A small masked image model, trained from scratch.
Model: 6.74M parameters, 32-pixel images, encoder arch vit, encoder norm rmsnorm, encoder activation swiglu, encoder patch size [2, 2], encoder layers 12, encoder width 192, decoder width 192, decoder layers 3.
Training: cautious_adamw at rate 0.0011, 19800 steps, batches of 256.
Rows from block 11 of the encoder, named by matrix and row number. Rows with one number belong to one attention dimension. Each number is 128 + 24 x the weight over its row's rms, rounded and kept within 0 to 255. All counts start at 0. Numbers have three digits each. After the name is the row's rms in percent of the matrix's.
# q: attention query (encoder.blocks.11.attn.q.weight, 192x192), inputs 48-95
# k: attention key (encoder.blocks.11.attn.k.weight, 192x192), inputs 48-95
q.95 118:087097121180158210134100133125159102115099127156155119124124128114109125130118134120161117130093140133166097119131112111158142136152122115116115
q.96 077:078134162154140117082127079129097111108161167133072113111101145119127115103138131113116148120096122117135104181143158121147145138150113092125114
q.97 101:160124112100135126108114178113154130151120126138102128102157104117121134112068112124120123111152118159120136128110148110100126106115125134078114
q.98 104:153117152142107111174115089126123114120118100155134134113142065160134076155160117192142116105155135080121124068136082127181120146144150128161124
q.99 098:150140103171115117137072097129102104125102089137175151186107134160119130135146141131142100120129149064142149134157107162186121136163119128145113
q.100 091:115161150104092166142175145179167109119108168085107103141102145127144112121111127119136163124125127215123107092133127082106127146102118145122159
q.101 097:111142111140104138122128094158118129117135133123146136165112137155166147129176129120146149140119143119154145104157102144139143132128096125137165
q.102 086:178148148100158103161093112117102109153123092123141180140129104126088100150125130164110105119140109131101133108137132130143124140133166129144115
q.103 095:126119124122107134093109151194109095120125116168134132114117148161176130128110156127127131146154134120184136102137131150118134126123063158106133
q.104 091:168136139115134115170115104076119140144104121130119133130137087168109119172147106163137102095142106139076118130126095091097145156138174138150145
q.105 083:123150126157122109105120081124137114112179155116107097124113142142121111135191111129155175113100104122119120141129144131139116151151115132133122
q.106 102:152143117103134125104149124116162127147126144095129167167118147126126141122104103111087101126103125123085120150130159115085148085121149147064144
q.107 087:152141161101117113139099119120104110143073157122103107147125103147149116140140140109154110092126142152135157116151119150166159139126134138136121
q.108 090:135118130136148087112132093097112134137155152149106105139131147109104129134210141138145149121119096118155128133123119156134127135133113119140108
q.109 099:084135097173102169127138113136137121096094143109154118137116142160155099161149141114182139154093190082125136126119107149120162144158129167136159
q.110 101:133127148106166101121122095128115129143143122166080104125152100124133129105154123160141132095160093148132106130141116097139118143102117080129121
q.111 091:073150133143133136153122084116047100112112136155144158120133126180146114144164125137175155118107152099125131140106096111181177136168110099141144
q.112 089:159124141127111137134149214150152134117106116104146103107134123097133152102085158111080106139150124156143133126122144122088098127109113154128167
q.113 089:114114117124105174137144184144165120129128142082141104128095168103142147113075123094123149172127130158127132126113162140083108131131125152115164
q.114 103:135148152173122122140145115136135132113185121130103141130117124114145151088122124129083161122134088134137101124114135118129074124110101079128116
q.115 092:104141081143149168114113111120096113125074121139147151133121137133101157128086111094146108124082177064090152172139111106151139096157131109080085
q.116 093:132118110154134164104122145117174149153125137135134131156126157114154149122102113097116104159117120121132164149139111153130143092131119113090125
q.117 074:184136139081113096135119130164139124157091099116158158198126109131108133125137138137098096123125105164149130121152142119121154129103109161127154
q.118 099:145129102136142116085134072091121139134134168131099098122102110120110111125142098116126157097133128098094101149130132134114129118139159130121104
q.119 089:136132150119143096141138092102065113123156145160126135122096100130123125142146086131094136120134133111106091178144115119165125137122163100158110
q.120 090:128153101153122099104100063095096137122084108134160122154133128165108141131171135131152120119118122077105137136154105128159132133143138106149150
q.121 099:109104108171109154169140144123173160128160149102156128116120140116123156131146146073123163141133126146131150114102126162075106149124138131165156
q.122 101:118132144140093182154157185149180156129103122096152130114124145106138151116076151111117127158131149166127122126118121125081120122101138141144152
q.123 100:135113122183117140124160117152172138109166113132163145105145165122116137127126130110108146147143118122141103115116095137093081121134118131106123
q.124 090:143090115143134111142106130107088129117137109162157162101118106144099123142117133133109121128154133065127115139137113133134120125139165118144111
q.125 090:114127104155154126129094072086072105112130132151124158116120131171120110158154104102154124105113147066087143149136134141156147095186161107129091
q.126 101:121151139110132146128119165135108124138144119102097135162142117103127146120107131083097117134115118167158140134139184144156146127112107140122132
q.127 095:106120146110125158128151206154163145124128108108125103117142173123152151124094159115125123162131130157139115101132154134080119108119099151114142
q.128 104:150123147121137105111140184145105117100128106152153130106111123123128145102088140155068089145137137091109095154127141093123131133129111122099137
q.129 102:128126111084127119148136131104093142161081149118169165129137107125126165157135122078085117145123153128096145170098128112104190120115149149121153
q.130 104:114110154131155120136123145130165159156204125098087109127152126065117149097136124120089154135127069181161143118138147156158089136102103102136115
q.131 097:130110142149140153150160152155160153118148132126127133090138122106115148095067126117113129119135134138111098109095104076084099118115151108107099
q.132 105:138135115114136094133088058128059104134131122145145134161123127159126110148214133134160139128127129090136128115146123141178137144158130112148128
q.133 100:154140136120145080135105110094082117138115146114136155139130099128117099138171094133081084109105147085103125152136156168166169142131162153145131
q.134 103:154134105137141090119082086107059107123107103175149160139128116161124111148178144137130092128127140058139138140137118162184155130150133129127119
q.135 093:131117141136162093104108100118079127112151130162103118092123081140127126102151117137125111126144115083124131148119147124180143133145115117127106
q.136 100:121158091115134105099107042114074116116116140145133140166112112172121119129161117131149148096111160081108107140152114104140162131137153115113129
q.137 101:105139127059111128110175103139077111136112173120114133145110127157163098179185114137152170115089156153108108154131128113102189125136132127125133
q.138 100:100158133121117163135151168122156128128145142054115115149110129121146124125098100097121157121092140211123121130131156109132137126119138157136144
q.139 094:123144130103114154143189120148182124140128169090122136147117144098121103142112107095139155119110152173104104125142122109071130128106155151125136
q.140 093:147108120156125138124114122091169143122172095115144147168116154120122156102114103121117121159117084112134175110145128129153120115125117076110124
q.141 080:181120121081111102115124171144167120149130082110143142135126112119125098112092137168092099167148112140153114109141149142122116124107126159107152
q.142 092:098126148145137148118130129099136128112134106135143118107096135141140150119092109126111127130109117129113133166115110098147118130129124099149122
q.143 093:118126079202140142108139102146165152114179136144127122152116164140120144096123121104142154153123127086135122127127101139114091109144136120096109
q.144 095:138133115133159130134132105140168159161148182189094138112124124124086129089158123122093164136103098126140149128111145128113172112134113138151163
q.145 095:136080118121098143158114137133178127152112103145151114118137098165125146117100084141117148131153171092123123122110123088123147146130176123171132
q.146 084:138135140084117138087105103127115139116120166119107144131140142113150134139128115105110165093123082133139113126122146152154152100151129131164147
q.147 109:151120106128179137092119146137137123099138139220132172124078098125119135035136124106089092144100145136132159125117140086136154112127091101070121
q.148 088:123143141127112099133137119132156090138120099095145138117144093096137130107103106147137085117128168130101156106139139072136112131090133148053117
q.149 105:152129114142134133105120144167159081124123084147177145126109100154114141082091103113108094130139198082098105108116138065163150139142174151079103
q.150 105:128139133091042141131102146125122125123099098088150133146152107108157143142066136119154130115162152120108115140136139143104096105144134145135118
q.151 074:127157146159186122089154141111093112109150129171137158119107119092110124123175136125116090155122122127152157105143138163127120099093103140090106
q.152 117:118100117152141123134137163146149127144138147135123119109131124161091151135129144120131144166118153130133115163115126100060112169160138112176153
q.153 117:095144156123121125163142113104083149143124143035114101140149173110134108212152146130155134114120080158133117135151130177121101150142107128167158
k.95 121:151149117148120123102101131143136122108075113108108131120096103193130133139130130117104098140143130113160093125137087145119127158159163141158103
k.96 081:169153090153168089108104082134098107111167147133107152096131145116159128158154164157141181136127101093138127121166124132139104118139133141121119
k.97 104:146156157077124130100167136135117108108090107081118117113123068123124100106139107143124101124170169136103078128096151104103117165104122125118142
k.98 108:095116162166155162183149140116141128145125148148115183115152108123135122147157146108137129128151192105172142108129130162162147114137105142121155
k.99 099:105100130157114123176102157125132124158095126164149147113093152170126127147113143101125142150169152139172161147100101112144160129143151157147142
k.100 087:117155150095125138108160173179143084111149122129158126117158125109121148110075109131130118135161170154104103138088141127122092157139140144055152
k.101 098:103094117146109142142088167114145128156103136170133138080120141133107146120097138109141133161174108140147163123086120130126156111151169149107158
k.102 088:100151190106166101160150118131111091126138135107122171152155098177136119126155116146132130108142174164135124111171127164143161130132101130141160
k.103 100:109123120119111087167087163134134131142072117114130115140111136147104156153115169109136113158151119145129112101119125057115095117118146115087108
k.104 090:087140134088144163147160086139121165114115128091119171160151110137143138095161125130131092108119179120132122143118179161152136150146100146133156
k.105 082:113147108111172131068127089122108160120186156127110154110131178119149167149160160150142135124129084091128125129155158164164127082121129146107134
k.106 106:139182069102113141137126146117115077159091115092125140161117091128110119105112119131153085111090105103105118138109151110124116160163133161131124
k.107 090:111113179173130127143130123149140070098117141159160171095125121149139127123136118127128116146167212154143151107125115135113148124145122143143174
k.108 091:117087103102163144095110085083131165133157165165086154088134166108146177139174139093120143121098056056129129145142144191166136072140116119111118
k.109 102:135117098153129161137125120164155163125142129131157114145107206134126146138110134104145107125079111121156116141159130098121107104152173122109083
k.110 099:127120155129176117122121080118103116120172158123122162073141118083161157110158129133113137132163145095130136109162135166163132093119096137155190
k.111 093:128120106113118110129142086141120162106141159113142130159144167098158137169176151148164139107094097127132123119209088137132113118133126107150103
k.112 087:132124142140122147119090179136148074156106126129148093121115126155103111122087112111090131125130171161108129102090145114105149121146159146124132
k.113 093:166147110142121113118126145142149113131134088119176094158129135158099132104081133146115124117125103145088137119120131100084112155099154102151089
k.114 100:102133147095172088149113149109088125151113132168159100085125159067134146158129129095112141114135098110127176103146097154155108104148128137100121
k.115 092:143165090107093110115149085167095120117080101081143124152115107132154081136155114178143115115101136130147117127163118079143111159139125136182091
k.116 086:147128094172088167128121169084170149155095096149127125110107111129096110111082117116118109144142134117132142137087109085099137148139175144160117
k.117 085:104102139129112151157101177125142077161096136151128135106106108150099121102083115127134143155152126162123134132079115131141162150152161140128160
k.118 107:139162110132155139112133061146099143118114149126101149110122112111137149130170143100134093127118144079127131137140166150143107132126093155128135
k.119 088:146127134133139106152106072111106128153136132135124161133156120110172108140174148132129153118091140126138138113175101189153128142115068140144151
k.120 092:085088116142089155141097146148119116136092139153112138104094140166115140130128130119145138168169125143162162158098135133154179123148144162150170
k.121 101:129071121133127145117119159113153222150135098166131109140139165126114145119097106087092124109128110127111148146096125131090126105127164108098081
k.122 094:138132131151106148134132184133163107133124095132144079156138137154100106113057094134075115121122161156119141110093118093118134155139166135126121
k.123 110:110136080082111159111127158087121216164101131106100115135110135091127148160123122085105104131104056099122116128107130124140118109128148139068081
k.124 088:134114124151116124146104094110106175145103126088092164154123097156139100151156134101110130126093152120143135103154110130119144143099075134146116
k.125 091:150147104127137103139147065141112153117125133100142145168129150124169108130185153128151107111098109089142109142192129121121106125121103124152130
k.126 106:139102165148104096136121149142105033108124143177143134110128120172127095111125103162145179127176141183107138106133088156069136125118131118146134
k.127 099:143126104143119115095114187118144094122135107110143099153082164113091117094074120155103116111119099125105125132118143092126143111144158091123113
k.128 112:143178124124145078142104119129099078150119106075148093178107118118114094137130144135131129124073141149106135100153100080177133144133119122148136
k.129 104:125115125104067156141110123136122112162076114121116137164160104167140092106136100124150131124081123186109108143127106136099131143146146146153115
k.130 114:163112166130146105100135155084139153116174139180106121084152106135143130129124103135084180127182094128106130117120117172082142113093115112139117
k.131 098:128156138102134126104165139133077179145111100084128128160139087059145112128125081104103108120110168106104100098136124118133117151136121126090095
k.132 110:080081118136126127162089104114104142140141157155113176104120165150157164133160156117186157161143117119166153137154111181160150083118110112146151
k.133 096:144122152149130117170121081120103078132123162144122164139144119168139113138181175086168126121081136140148130107164118175126160113152110172120147
k.134 109:106108122156124125184077107112124110153097163169115166129106137176132124150173166099159140163119127121173151133154113138136157092152113128145158
k.135 090:137148148124165098135114071112078124103151149120118120147134123115149129134183153133151155109089118117122143103174111162130124106107090109140110
k.136 102:098091114131098140147096111155087102114104158136124169094104123126131138132138131109169158157153100131161132154122127140148124118159127158126170
k.137 099:123134094100139141101139073131113135121164135107139152129141175092150159127161148135157128137069091118110085147160119148156076106156129124104127
k.138 100:156172171125135106095185130185151087102159116109170122137161154142114103103106120191144157113137138177089118143111128149101096146110134128134136
k.139 101:112141091112117185118155166161139128125111121113139134103144117103119146114075098102121094147146134134120104149082154134118088135143157159086129
k.140 086:149137113147102116137126168079145146166125099153135134122111134135124110133076112153126112122138106123128167114093089099133149146110151113186111
k.141 085:117143152128114137172107184102140068140108117138106110129119092161075124113091116129125130156152136152124153116083133110110142151122145125133153
k.142 094:156173133134141079116166082141135155134149109089141104163148137112145118137147155176126127092087132119113134108165120093150130145110092109152098
k.143 091:135112072121145158106104151094110186148111124142103115094100158076103147135106106086124100144140078063103142135095126102107108117135165122110094
k.144 092:063119124126120148122141133133154167148145152099113099111150141089157193149135137106107181134174133208162162138136133133108145129113117148095136
k.145 095:120143103161111160135137130136158157125145093142134133125135128107140168153127130093091151147129130166161137143141142129081132126113155138127134
k.146 090:108114099118111129155128136163149188134117121099123139126120122095166207138130118103062154130159137189132167146130125114082120142152103139107113
k.147 106:112141166135133148101147112109115074121120139133106111110132114131128055142149150174209110122141154130140121124128110132113118116086103132110124
k.148 087:144161150143164135139147122147117071128120125149116154115111130149110046114128108166164116130118115080116114088105143117124128115108148106145138
k.149 107:133143095143101166132115139126170105113121100126115121140122098142144084151106124158139141135138176140179126134128151087084118117116157127107122
k.150 099:165145120108123134163146135157133129145100087164134179131101121171121112126113115104109111161108154074108089152101113095113110093137129143106096
k.151 088:136135169120160107125158119099102084134122149134125142130140128138086050101154121174192095113108118080104090111107129126147118134109137103127145
k.152 111:081107101152127160116107138138124147097148132187101084129169148126083144130111145133145157133118139126162132106121141174175150127108139115127143
k.153 120:140107119116139096119125135128119164148127138108145110132123132135115183102115114110098124125129088097081136125125131146164159156164147113143132