{
  "encoder_arch": "vit",
  "model": "masked image model",
  "dataset": "photos with spoken descriptions (Open Images, Localized Narratives)",
  "train_examples": 101725,
  "image_size": 32,
  "crop_scale_min": 1,
  "horizontal_flip": true,
  "rotation_deg": 5,
  "method": "mae",
  "mask_ratio": 0.75,
  "loss": "mse",
  "encoder_norm": "rmsnorm",
  "encoder_norm_position": "sandwich",
  "encoder_activation": "swiglu",
  "encoder_mlp_ratio": 2.67,
  "encoder_head_dim": 48,
  "encoder_fused_qkv": false,
  "encoder_bias": "none",
  "encoder_qk_norm": false,
  "encoder_parallel_block": false,
  "encoder_inner_norm": false,
  "encoder_patch_size": [2, 2],
  "encoder_layers": 12,
  "encoder_width": 192,
  "encoder_positions": "learned",
  "decoder_width": 192,
  "norm_pix_loss": true,
  "decoder_layers": 3,
  "init": "kaiming_normal",
  "optimizer": "cautious_adamw",
  "lr": 0.0011,
  "beta1": 0.9,
  "beta2": 0.99,
  "eps": 1e-08,
  "ema_decay": 0.999,
  "steps": 19800,
  "batch_size": 256,
  "epochs": 49.8,
  "lr_schedule": "constant",
  "warmup_steps": 990,
  "weight_decay": 0.08
}
Rows from block 3 of the encoder of a small masked image model, named by matrix and row number. Rows with one number belong to one neuron. Each number is 500 + 50 x the weight over its row's rms, rounded and kept within 0 to 999. All counts start at 0. Numbers have three digits each. After the name is the row's rms in percent of the matrix's.
After each neuron's rows are labels from the 100 images, of 14848, where the neuron reaches its largest size: "strongest on" is what is common among them. Only what is clearly more common there than usual is listed. The data: photos with spoken descriptions (Open Images, Localized Narratives). In brackets: how many of the 100, against the usual share in percent.
# gate: MLP gate (encoder.blocks.3.mlp.gate.weight, 512x192), inputs 128-191
# fc1: MLP up (encoder.blocks.3.mlp.fc1.weight, 512x192), inputs 128-191
# fc2: MLP down (encoder.blocks.3.mlp.fc2.weight, 192x512, transposed), outputs 128-191

gate.346 090:518491523582484468527424590515398475495506537420538469515451485499474560542555520511592483460462524517540492509395346636505484502431559524559553447488493483525586512545494372450482474460513511
fc1.346 092:517508533491462476465545580510444531461481502510493492487534480494486514496537470518464499480526514469502440493415491584509610474476554542598515420489543457479513578462509498461507568483460528
fc2.346 093:473426498500488447517547549477537445472619505583481581550529530454434483618493495519523518474509611491556507521477515434473472521513545497495552506481434490451512480511538502499456387564397482
strongest on: text has "grass" (32 vs 9.6); text has "plants" (30 vs 9.8)

gate.40 081:479492592503506521496476586502453520442466475515543378546539495463580549434556450529454489526536551430505407530563483533524563563574531444502516423507537486478441582488545466496470455459535446
fc1.40 084:444546562515494458397497484539496495525547572508497513647530497516471412533475550524528457468483450443636490481437431500504404473431559523540436474434552544495524479544498501450434420557454493
fc2.40 088:474512583575616483521530473483615480508594577530547499384499580572528478584485534520582434502506439519399478497472511587480568463476456439476521499470539527548420531528515577496579397589541499
strongest on: text has "sky" (50 vs 24.6)

gate.73 110:465454394406493537572500532450559472445504597454463422499558518495506559452531455470444559484462514548504552498449534450467494458476547535521488532486498470500458510506471453562534532493468551
fc1.73 107:501495481547531548474440557476442425526441534427492394502466587442605596501515594534515486540501495560485447512511508652556502551591531492481487543467531502503458474379502484514587507508542496
fc2.73 106:564488495490544563555557496440537576476582502462386503440527561479434508589487492488504487459451497515521653500525447446470485488478536574513441597573455499555390416530508522507482546481458516
strongest on: text has "white" (29 vs 11.6)

gate.344 088:557507509475498494531467478513568479458548544479539506565455503459497451537473510591477443485443450467480448482458480550573496546440567531439430516415542525515518473454500505407521411463524598
fc1.344 100:416509474509544475468494514452483519544473499433553468364538481547497508358516464446489599455460464547463468655449452539483464519544434461573491440500471407461425407534425499605503504546422472
fc2.344 107:569516523392461527515492638473500544575502433593566492569488468542555534529427482488495428527554532425572469474625545565489501486466491500416449531483501532448489458508520465444609510484511499
strongest on: text has "buildings" (27 vs 11)

gate.422 105:424444554480557432592518510545508542436513479441530403544460501477497445578455536494483532474488473475393506562447471499526491453413474528510533541569465405426555476579512490590530470557413567
fc1.422 115:480440546454548498513578409488446500473479462492459495548500519479565425532465535509514484507522421458401578537459454500505512482495469536535512476427530486482628417522398478525642457510476566
fc2.422 111:550547455457514468436549384518523523446520552498424432518456443479556652419401533561426519508482470442501537463408401462494484470474483560516442519532461496566521395492467500496519482475488471
strongest on: text has "trees" (88 vs 27.1); text has "sky" (82 vs 24.6); text has "grass" (27 vs 9.6)

gate.31 112:454412426531541475461526508503528493542526523576498451494536489505417437578481510493590532490478507606447510437448458496478450632543528484532556472531543504549403467548585440446476546457478432
fc1.31 132:450505561514542401545559469525455625488570400473552455543545505557409514540575430447510487458469532492498459514481472471443436529456485503515524551597475486487464500521469536523472482482433559
fc2.31 122:615533531488483530604590497534516505495503502481523589475461535533512578585446449491528462538556461508567475518510495510521472526538439624534408505577494501523499504501492506508515475431494486
strongest on: text has "standing" (55 vs 23.5); text has "wall" (41 vs 20.2); text has "two" (30 vs 10.9); text has "front" (29 vs 11.1)

gate.442 101:622511568501501409420467591556457371428513548555467584555440498463510572546488554587593429494508468539489505464531452480548548541468539542519498507472543540466560518544594457432493602470398489
fc1.442 107:480451442508532589513477458480517478584428478515469459478462565520498384541529401387450547546498452467584526549554607505456424525514438484543539467575445478492471482469461572511478570536535540
fc2.442 096:565518438486442499463419530547538379442451468564527362374572488595509576449513385503543468533507439472523412540494457504518490534553457522521492595520572557445519554559470465502574517456502495
strongest on: text has "trees" (69 vs 27.1); text has "sky" (68 vs 24.6)

gate.507 097:539420536540534502477412465528426487507517532548436548558369542388454476484532522551460506528524497489537493455556478549560447461478599462537491576394519584468616533556535493415543559493511572
fc1.507 099:593429510463485482464474463455554433560502516502379650460440515463553382517484522521471451514563469518543501491541500518479440509511568386482479492392497530455506425552489475401549527473451527
fc2.507 103:496501486534542489541524506480447465406451472552565503553509559456473549528489487459519584565422518518487523558432483525477512424550490575513549529476515503480595494481512397491462611537464492
strongest on: text has "white" (29 vs 11.6)

gate.355 120:576502534510316625435502496478523470526503497564482407540455432524373479587442434499626500489505483425507464422482454487479479598478470494449533600589460534526416507529514463490462461493566461
fc1.355 120:520422588471528437595484400487527509482476369519512445512592527532532426651528462465539518506495485521357453531516612473533505561496494538500499487609480486492569572536548524546451400510503568
fc2.355 123:501549605495423537502530508502415495495504432507517508469528495469447643585449432561477488600513377491476479543483479432475431531480446486488530500537476474428477511553515651477482501535423494
strongest on: text has "wearing" (37 vs 12.3); text has "smiling" (33 vs 3.7); text has "man" (32 vs 11.8)

gate.79 093:518419541492522541470523531453529509526460567457489465523531457542398477580472515521591451512503521470510450444467492552501480513519515493504535491411571503593361460431462468472532497449548527
fc1.79 105:444529488497558453544529455562508512476593426528510496529501518482568464418548440460411564507484499580522549534537523492480525556475457508534499432574434492460674505552511505518412457538421525
fc2.79 096:573610576410532453502500603506518604561499475545548506434509489514481531507396542468587503517550516473459496542544401470515445542499445506466494532533545470560481465506357582524650389484574519
strongest on: text has "white" (50 vs 11.6); text has "black" (48 vs 9.7)

gate.125 101:536548530466511425455499407494565449392525507514448628513581485474447425525493656587600470452449465524600625515517476464491481463345522583441487523555513508421500527519560469489529468518527493
fc1.125 103:498510555541454493461489539574530425475502505470493527448474422474482581528428493414552544506529476466488502343473455504483501554466536571498504498582520494515568476507526480544464464526480567
fc2.125 108:456482459557497583499450452431476477506519475460509511446400547510531584461531508509548598507459396556573428576474550559472511538528484569555503460434523518495445593500518611519477592541452469
strongest on: text has "sky" (53 vs 24.6)

gate.472 096:500496465426496504482403521522489449465555542563485504621401515449518483495473608563440486554450496532579517507559525475545505444444481507462497550406480533402496529496474473429504528497537550
fc1.472 103:524505449392506469468464460491505515569440554537464525519446532534459484537473469543395448486522439533500513504490570500530515439496518540509396536406525514524498449543476573472491385455612545
fc2.472 102:444490504544484523475520343484492467564513597462471510423475514474445525595523512446501434499505484442524432489534370454511423473508518428510503558514500494577481415517494557529515412459567489
strongest on: text has "sky" (58 vs 24.6)

gate.428 101:531510514445427524562531551426524468524479514571407555511513471495564550514466554512579378538564540526469578496540571524531571522487537516476499486532437501489426488366531464563446479529481478
fc1.428 080:556511580529534466492512430444494465490452446451556502432498522467491581478480410523465434523479558504472475477429492544477527564508579519536468558436524564487368469484508476541425492425443502
fc2.428 087:499420425574457577474555429516483485439410447460481504397523547501561549363562507546476546540514389494378480473440543482550570504513458509587517587526452490534410530491485399512403621409558483
strongest on: text has "sky" (81 vs 24.6); text has "trees" (57 vs 27.1); text has "clouds" (31 vs 4.3)

gate.352 103:467529392538519541558507530531518477474606580536512523571404535417547477464426590563543558510451424510525526504478513511520502512492490474477586573436437486443389502531595461463406616508462438
fc1.352 061:441501505480526438468634546531530453462480404404500398468551506468385449468534496426521499465437533497586444518517483496537560443502430560462494481557494543564526461502454521538524497493450586
fc2.352 069:538549488485439545493484575476509503457537515550533484383477466510367545502428532529487563457500467484497643521499494533473548470460495447492550570495476497444638510500542456494525523542517507
strongest on: text has "wearing" (30 vs 12.3)

gate.309 100:497476470527442537519414550518461472554505503512442456427396475461392568432526503449530576673524562491606500500571439593505487515481600540549501454538449520479506527552478365436435412438474525
fc1.309 095:524499579496538590518437480502527464465451566394492571491584362487477425472560536548544473480489417495602506504486414519516466531468551536474514439548572545505561455406514501483507481373484478
fc2.309 100:513520528514584496477520530472499561480502491438537501431474556485535479549493492471570491424477600508538547503446483504521470408476435491444485466494559497632560457425481471522543447501530503
strongest on: text has "standing" (47 vs 23.5); text has "woman" (32 vs 9); text has "man" (32 vs 11.8)

gate.306 104:460442441506534528594510515480446511519500595473415450555471630426517427457456494478476526549413567581565557504472513564486449386578520505509504534471464510441484417489470488461438561523497477
fc1.306 106:523512529505405583568523558479486528584467465510477442338417549439554423515441480488516433551517495466377463486485523665509523529622474492502544464542519477554504466491487512483505501457459477
fc2.306 113:389487514579410470455424532549498446472461453488567490460458481545510512437517518580471523503490525554453554516502532523489511613491444458456458369564521497600573534455543383510431511506511478
strongest on: text has "white" (39 vs 11.6)

gate.77 090:509535486565417546480503532555470514493509475592557469449521494561634486420540500586473459508595495538483463520464543518521599499590525515540480420529503508501405580521381483548480484452500434
fc1.77 093:555540503500512450502427452560597443375449580471462535433530466474459496586493525498520526476507448446463534389505481441517476589361498530423480525484539606532592475465525463509527569465603539
fc2.77 100:483523533441537448543461493446512496559486523606482497621503553543608365466510466582575498572553456506609398469419500572506525441517600375406490474371536529520537555497492492455501411479563495
strongest on: text has "sky" (70 vs 24.6); text has "clouds" (29 vs 4.3)

gate.172 100:543465566546569414438610515526511485424463370474482377502567451479536538495486532535539520469472508354516366504488519528493563479495442571539535425546539523513550536528488479520543441519563569
fc1.172 104:458477472403478522607443442448485486571509608499468573506458558456462448476520582491488480467496589538496533527545535480507479463517558526417485551462507497574444493424464524509481559481529483
fc2.172 096:611635547457411505424475484531528536521504458512548436444473470529479597522433490512572520474535450365473404518465391522518492588477421446509490588548491533464551474497478575491586361472572492
strongest on: text has "plants" (32 vs 9.8)

gate.272 097:635535467591592445421485636497523492516461500462533504444474493555563582536459493423612434527498519440392417477459470514502505498446443465592516464497477460407529513479504473494515463511527542
fc1.272 102:510529533451416573539474468483457499490439502501592440590417491501496429562481499541540481481499416539558563421419442527490440530520512484439463474444501524546521496528542502515462595570532500
fc2.272 091:454569449535470602408522478510449563545516558452525469513449373483517511538486502469565466519465412356496516452496487489487602444442438508545530452546519525556676387522538471475508428514510519
strongest on: text has "plants" (37 vs 9.8); text has "grass" (29 vs 9.6)

gate.370 098:434501464509563490516486577455524478454523540519456549478502529519446533586502516477444517482494483605587568452449472444446490478440543536514463501494508531505468464594423499535484505537431528
fc1.370 115:552481521509454529519514460555492488501506412493536441549516481448579451496481527538610466528515460435416434527493525590526456570508429489503576435546505473519547533416561453486506472489583486
fc2.370 095:409519514485500445434433529528496473586548537506539403514462546515550493574485550393433520453566582598412492530554490567519524590587430411476491541484588495484486539550442486503605451523509495
strongest on: text has "white" (31 vs 11.6)

gate.9 096:556497485608486565461524415465516508461440298596558430588485468472495571477489469492586557530571475462532463455477564545447588591550477612541529437516496568499588541483507449519490472459537518
fc1.9 094:457452483514486515552491567504506521485565583352489558573488491503488484443541527531470568430485463504400638489542426468557447422529509442454497395453549483530630351483469495463455459463426494
fc2.9 088:452462553527497452474476407502577539595489494520508495425534439493447412567424519441474469516514567499437540549661460506494472506517367466513525518508529525538501496575463509503630444361513501
strongest on: text has "grass" (45 vs 9.6); text has "plants" (35 vs 9.8); text has "ground" (25 vs 7.4)

gate.372 079:529485387478524484488526476458569554492391447550516436503513481540569561484552435453464488457555405559477534420525541526529646500521520515597493464518557390587564510471496560551616461435562555
fc1.372 081:482466592549464475505500524487455464508595564511470557488483529460433439528459581541596511532449566419477484541499419529459400505539455490402524538445440589411428473531493431452385557590435476
fc2.372 073:509579568483543486448520521502552569619477484504500468479585487527490529503487544499525516505543515503524440516500435509484479500508445446441475543538639580543535453500404607504540356467511480
strongest on: text has "plants" (39 vs 9.8); text has "grass" (28 vs 9.6)

gate.287 117:565431451515535572562587465523536486439524465601499453551415594486510378630483419428520481578474442520531529501494540509534490585516477550487549446471490529491439499511482471468412408530450524
fc1.287 123:502524472590439491427521526516569485487501526465561489548522494551527478619477428495508425389460504647368505395453458509425477594531507495466526474568493472540458431529577528502490476499476387
fc2.287 124:399496478487447444493507456568486549576506514577536619469488561485533623459558566557588525447548356526488461537466539503545553494528458486646500549486522535539426499535531509515548518498510546
strongest on: text has "people" (52 vs 22.4)

gate.36 092:447502432469551541397460536523417482490462577467530545566467514503456621475583528502525449504542460465585462531465511533547501466537656546515436424427552488433406509410535535482564557460480506
fc1.36 088:490502546516448448505484487545447498557564490466554435598509443466521412378510559496466537490368644579543403511508459473493538503456458434448496505459469457540527448524486512468426557477466487
fc2.36 085:443575497471533473350477529553537513592532535499502413524497449528476519535473506466504496460496574499487374499556399488501459491440461426523452584466556482485445492516472570475628428406505511
strongest on: text has "white" (32 vs 11.6); text has "black" (29 vs 9.7)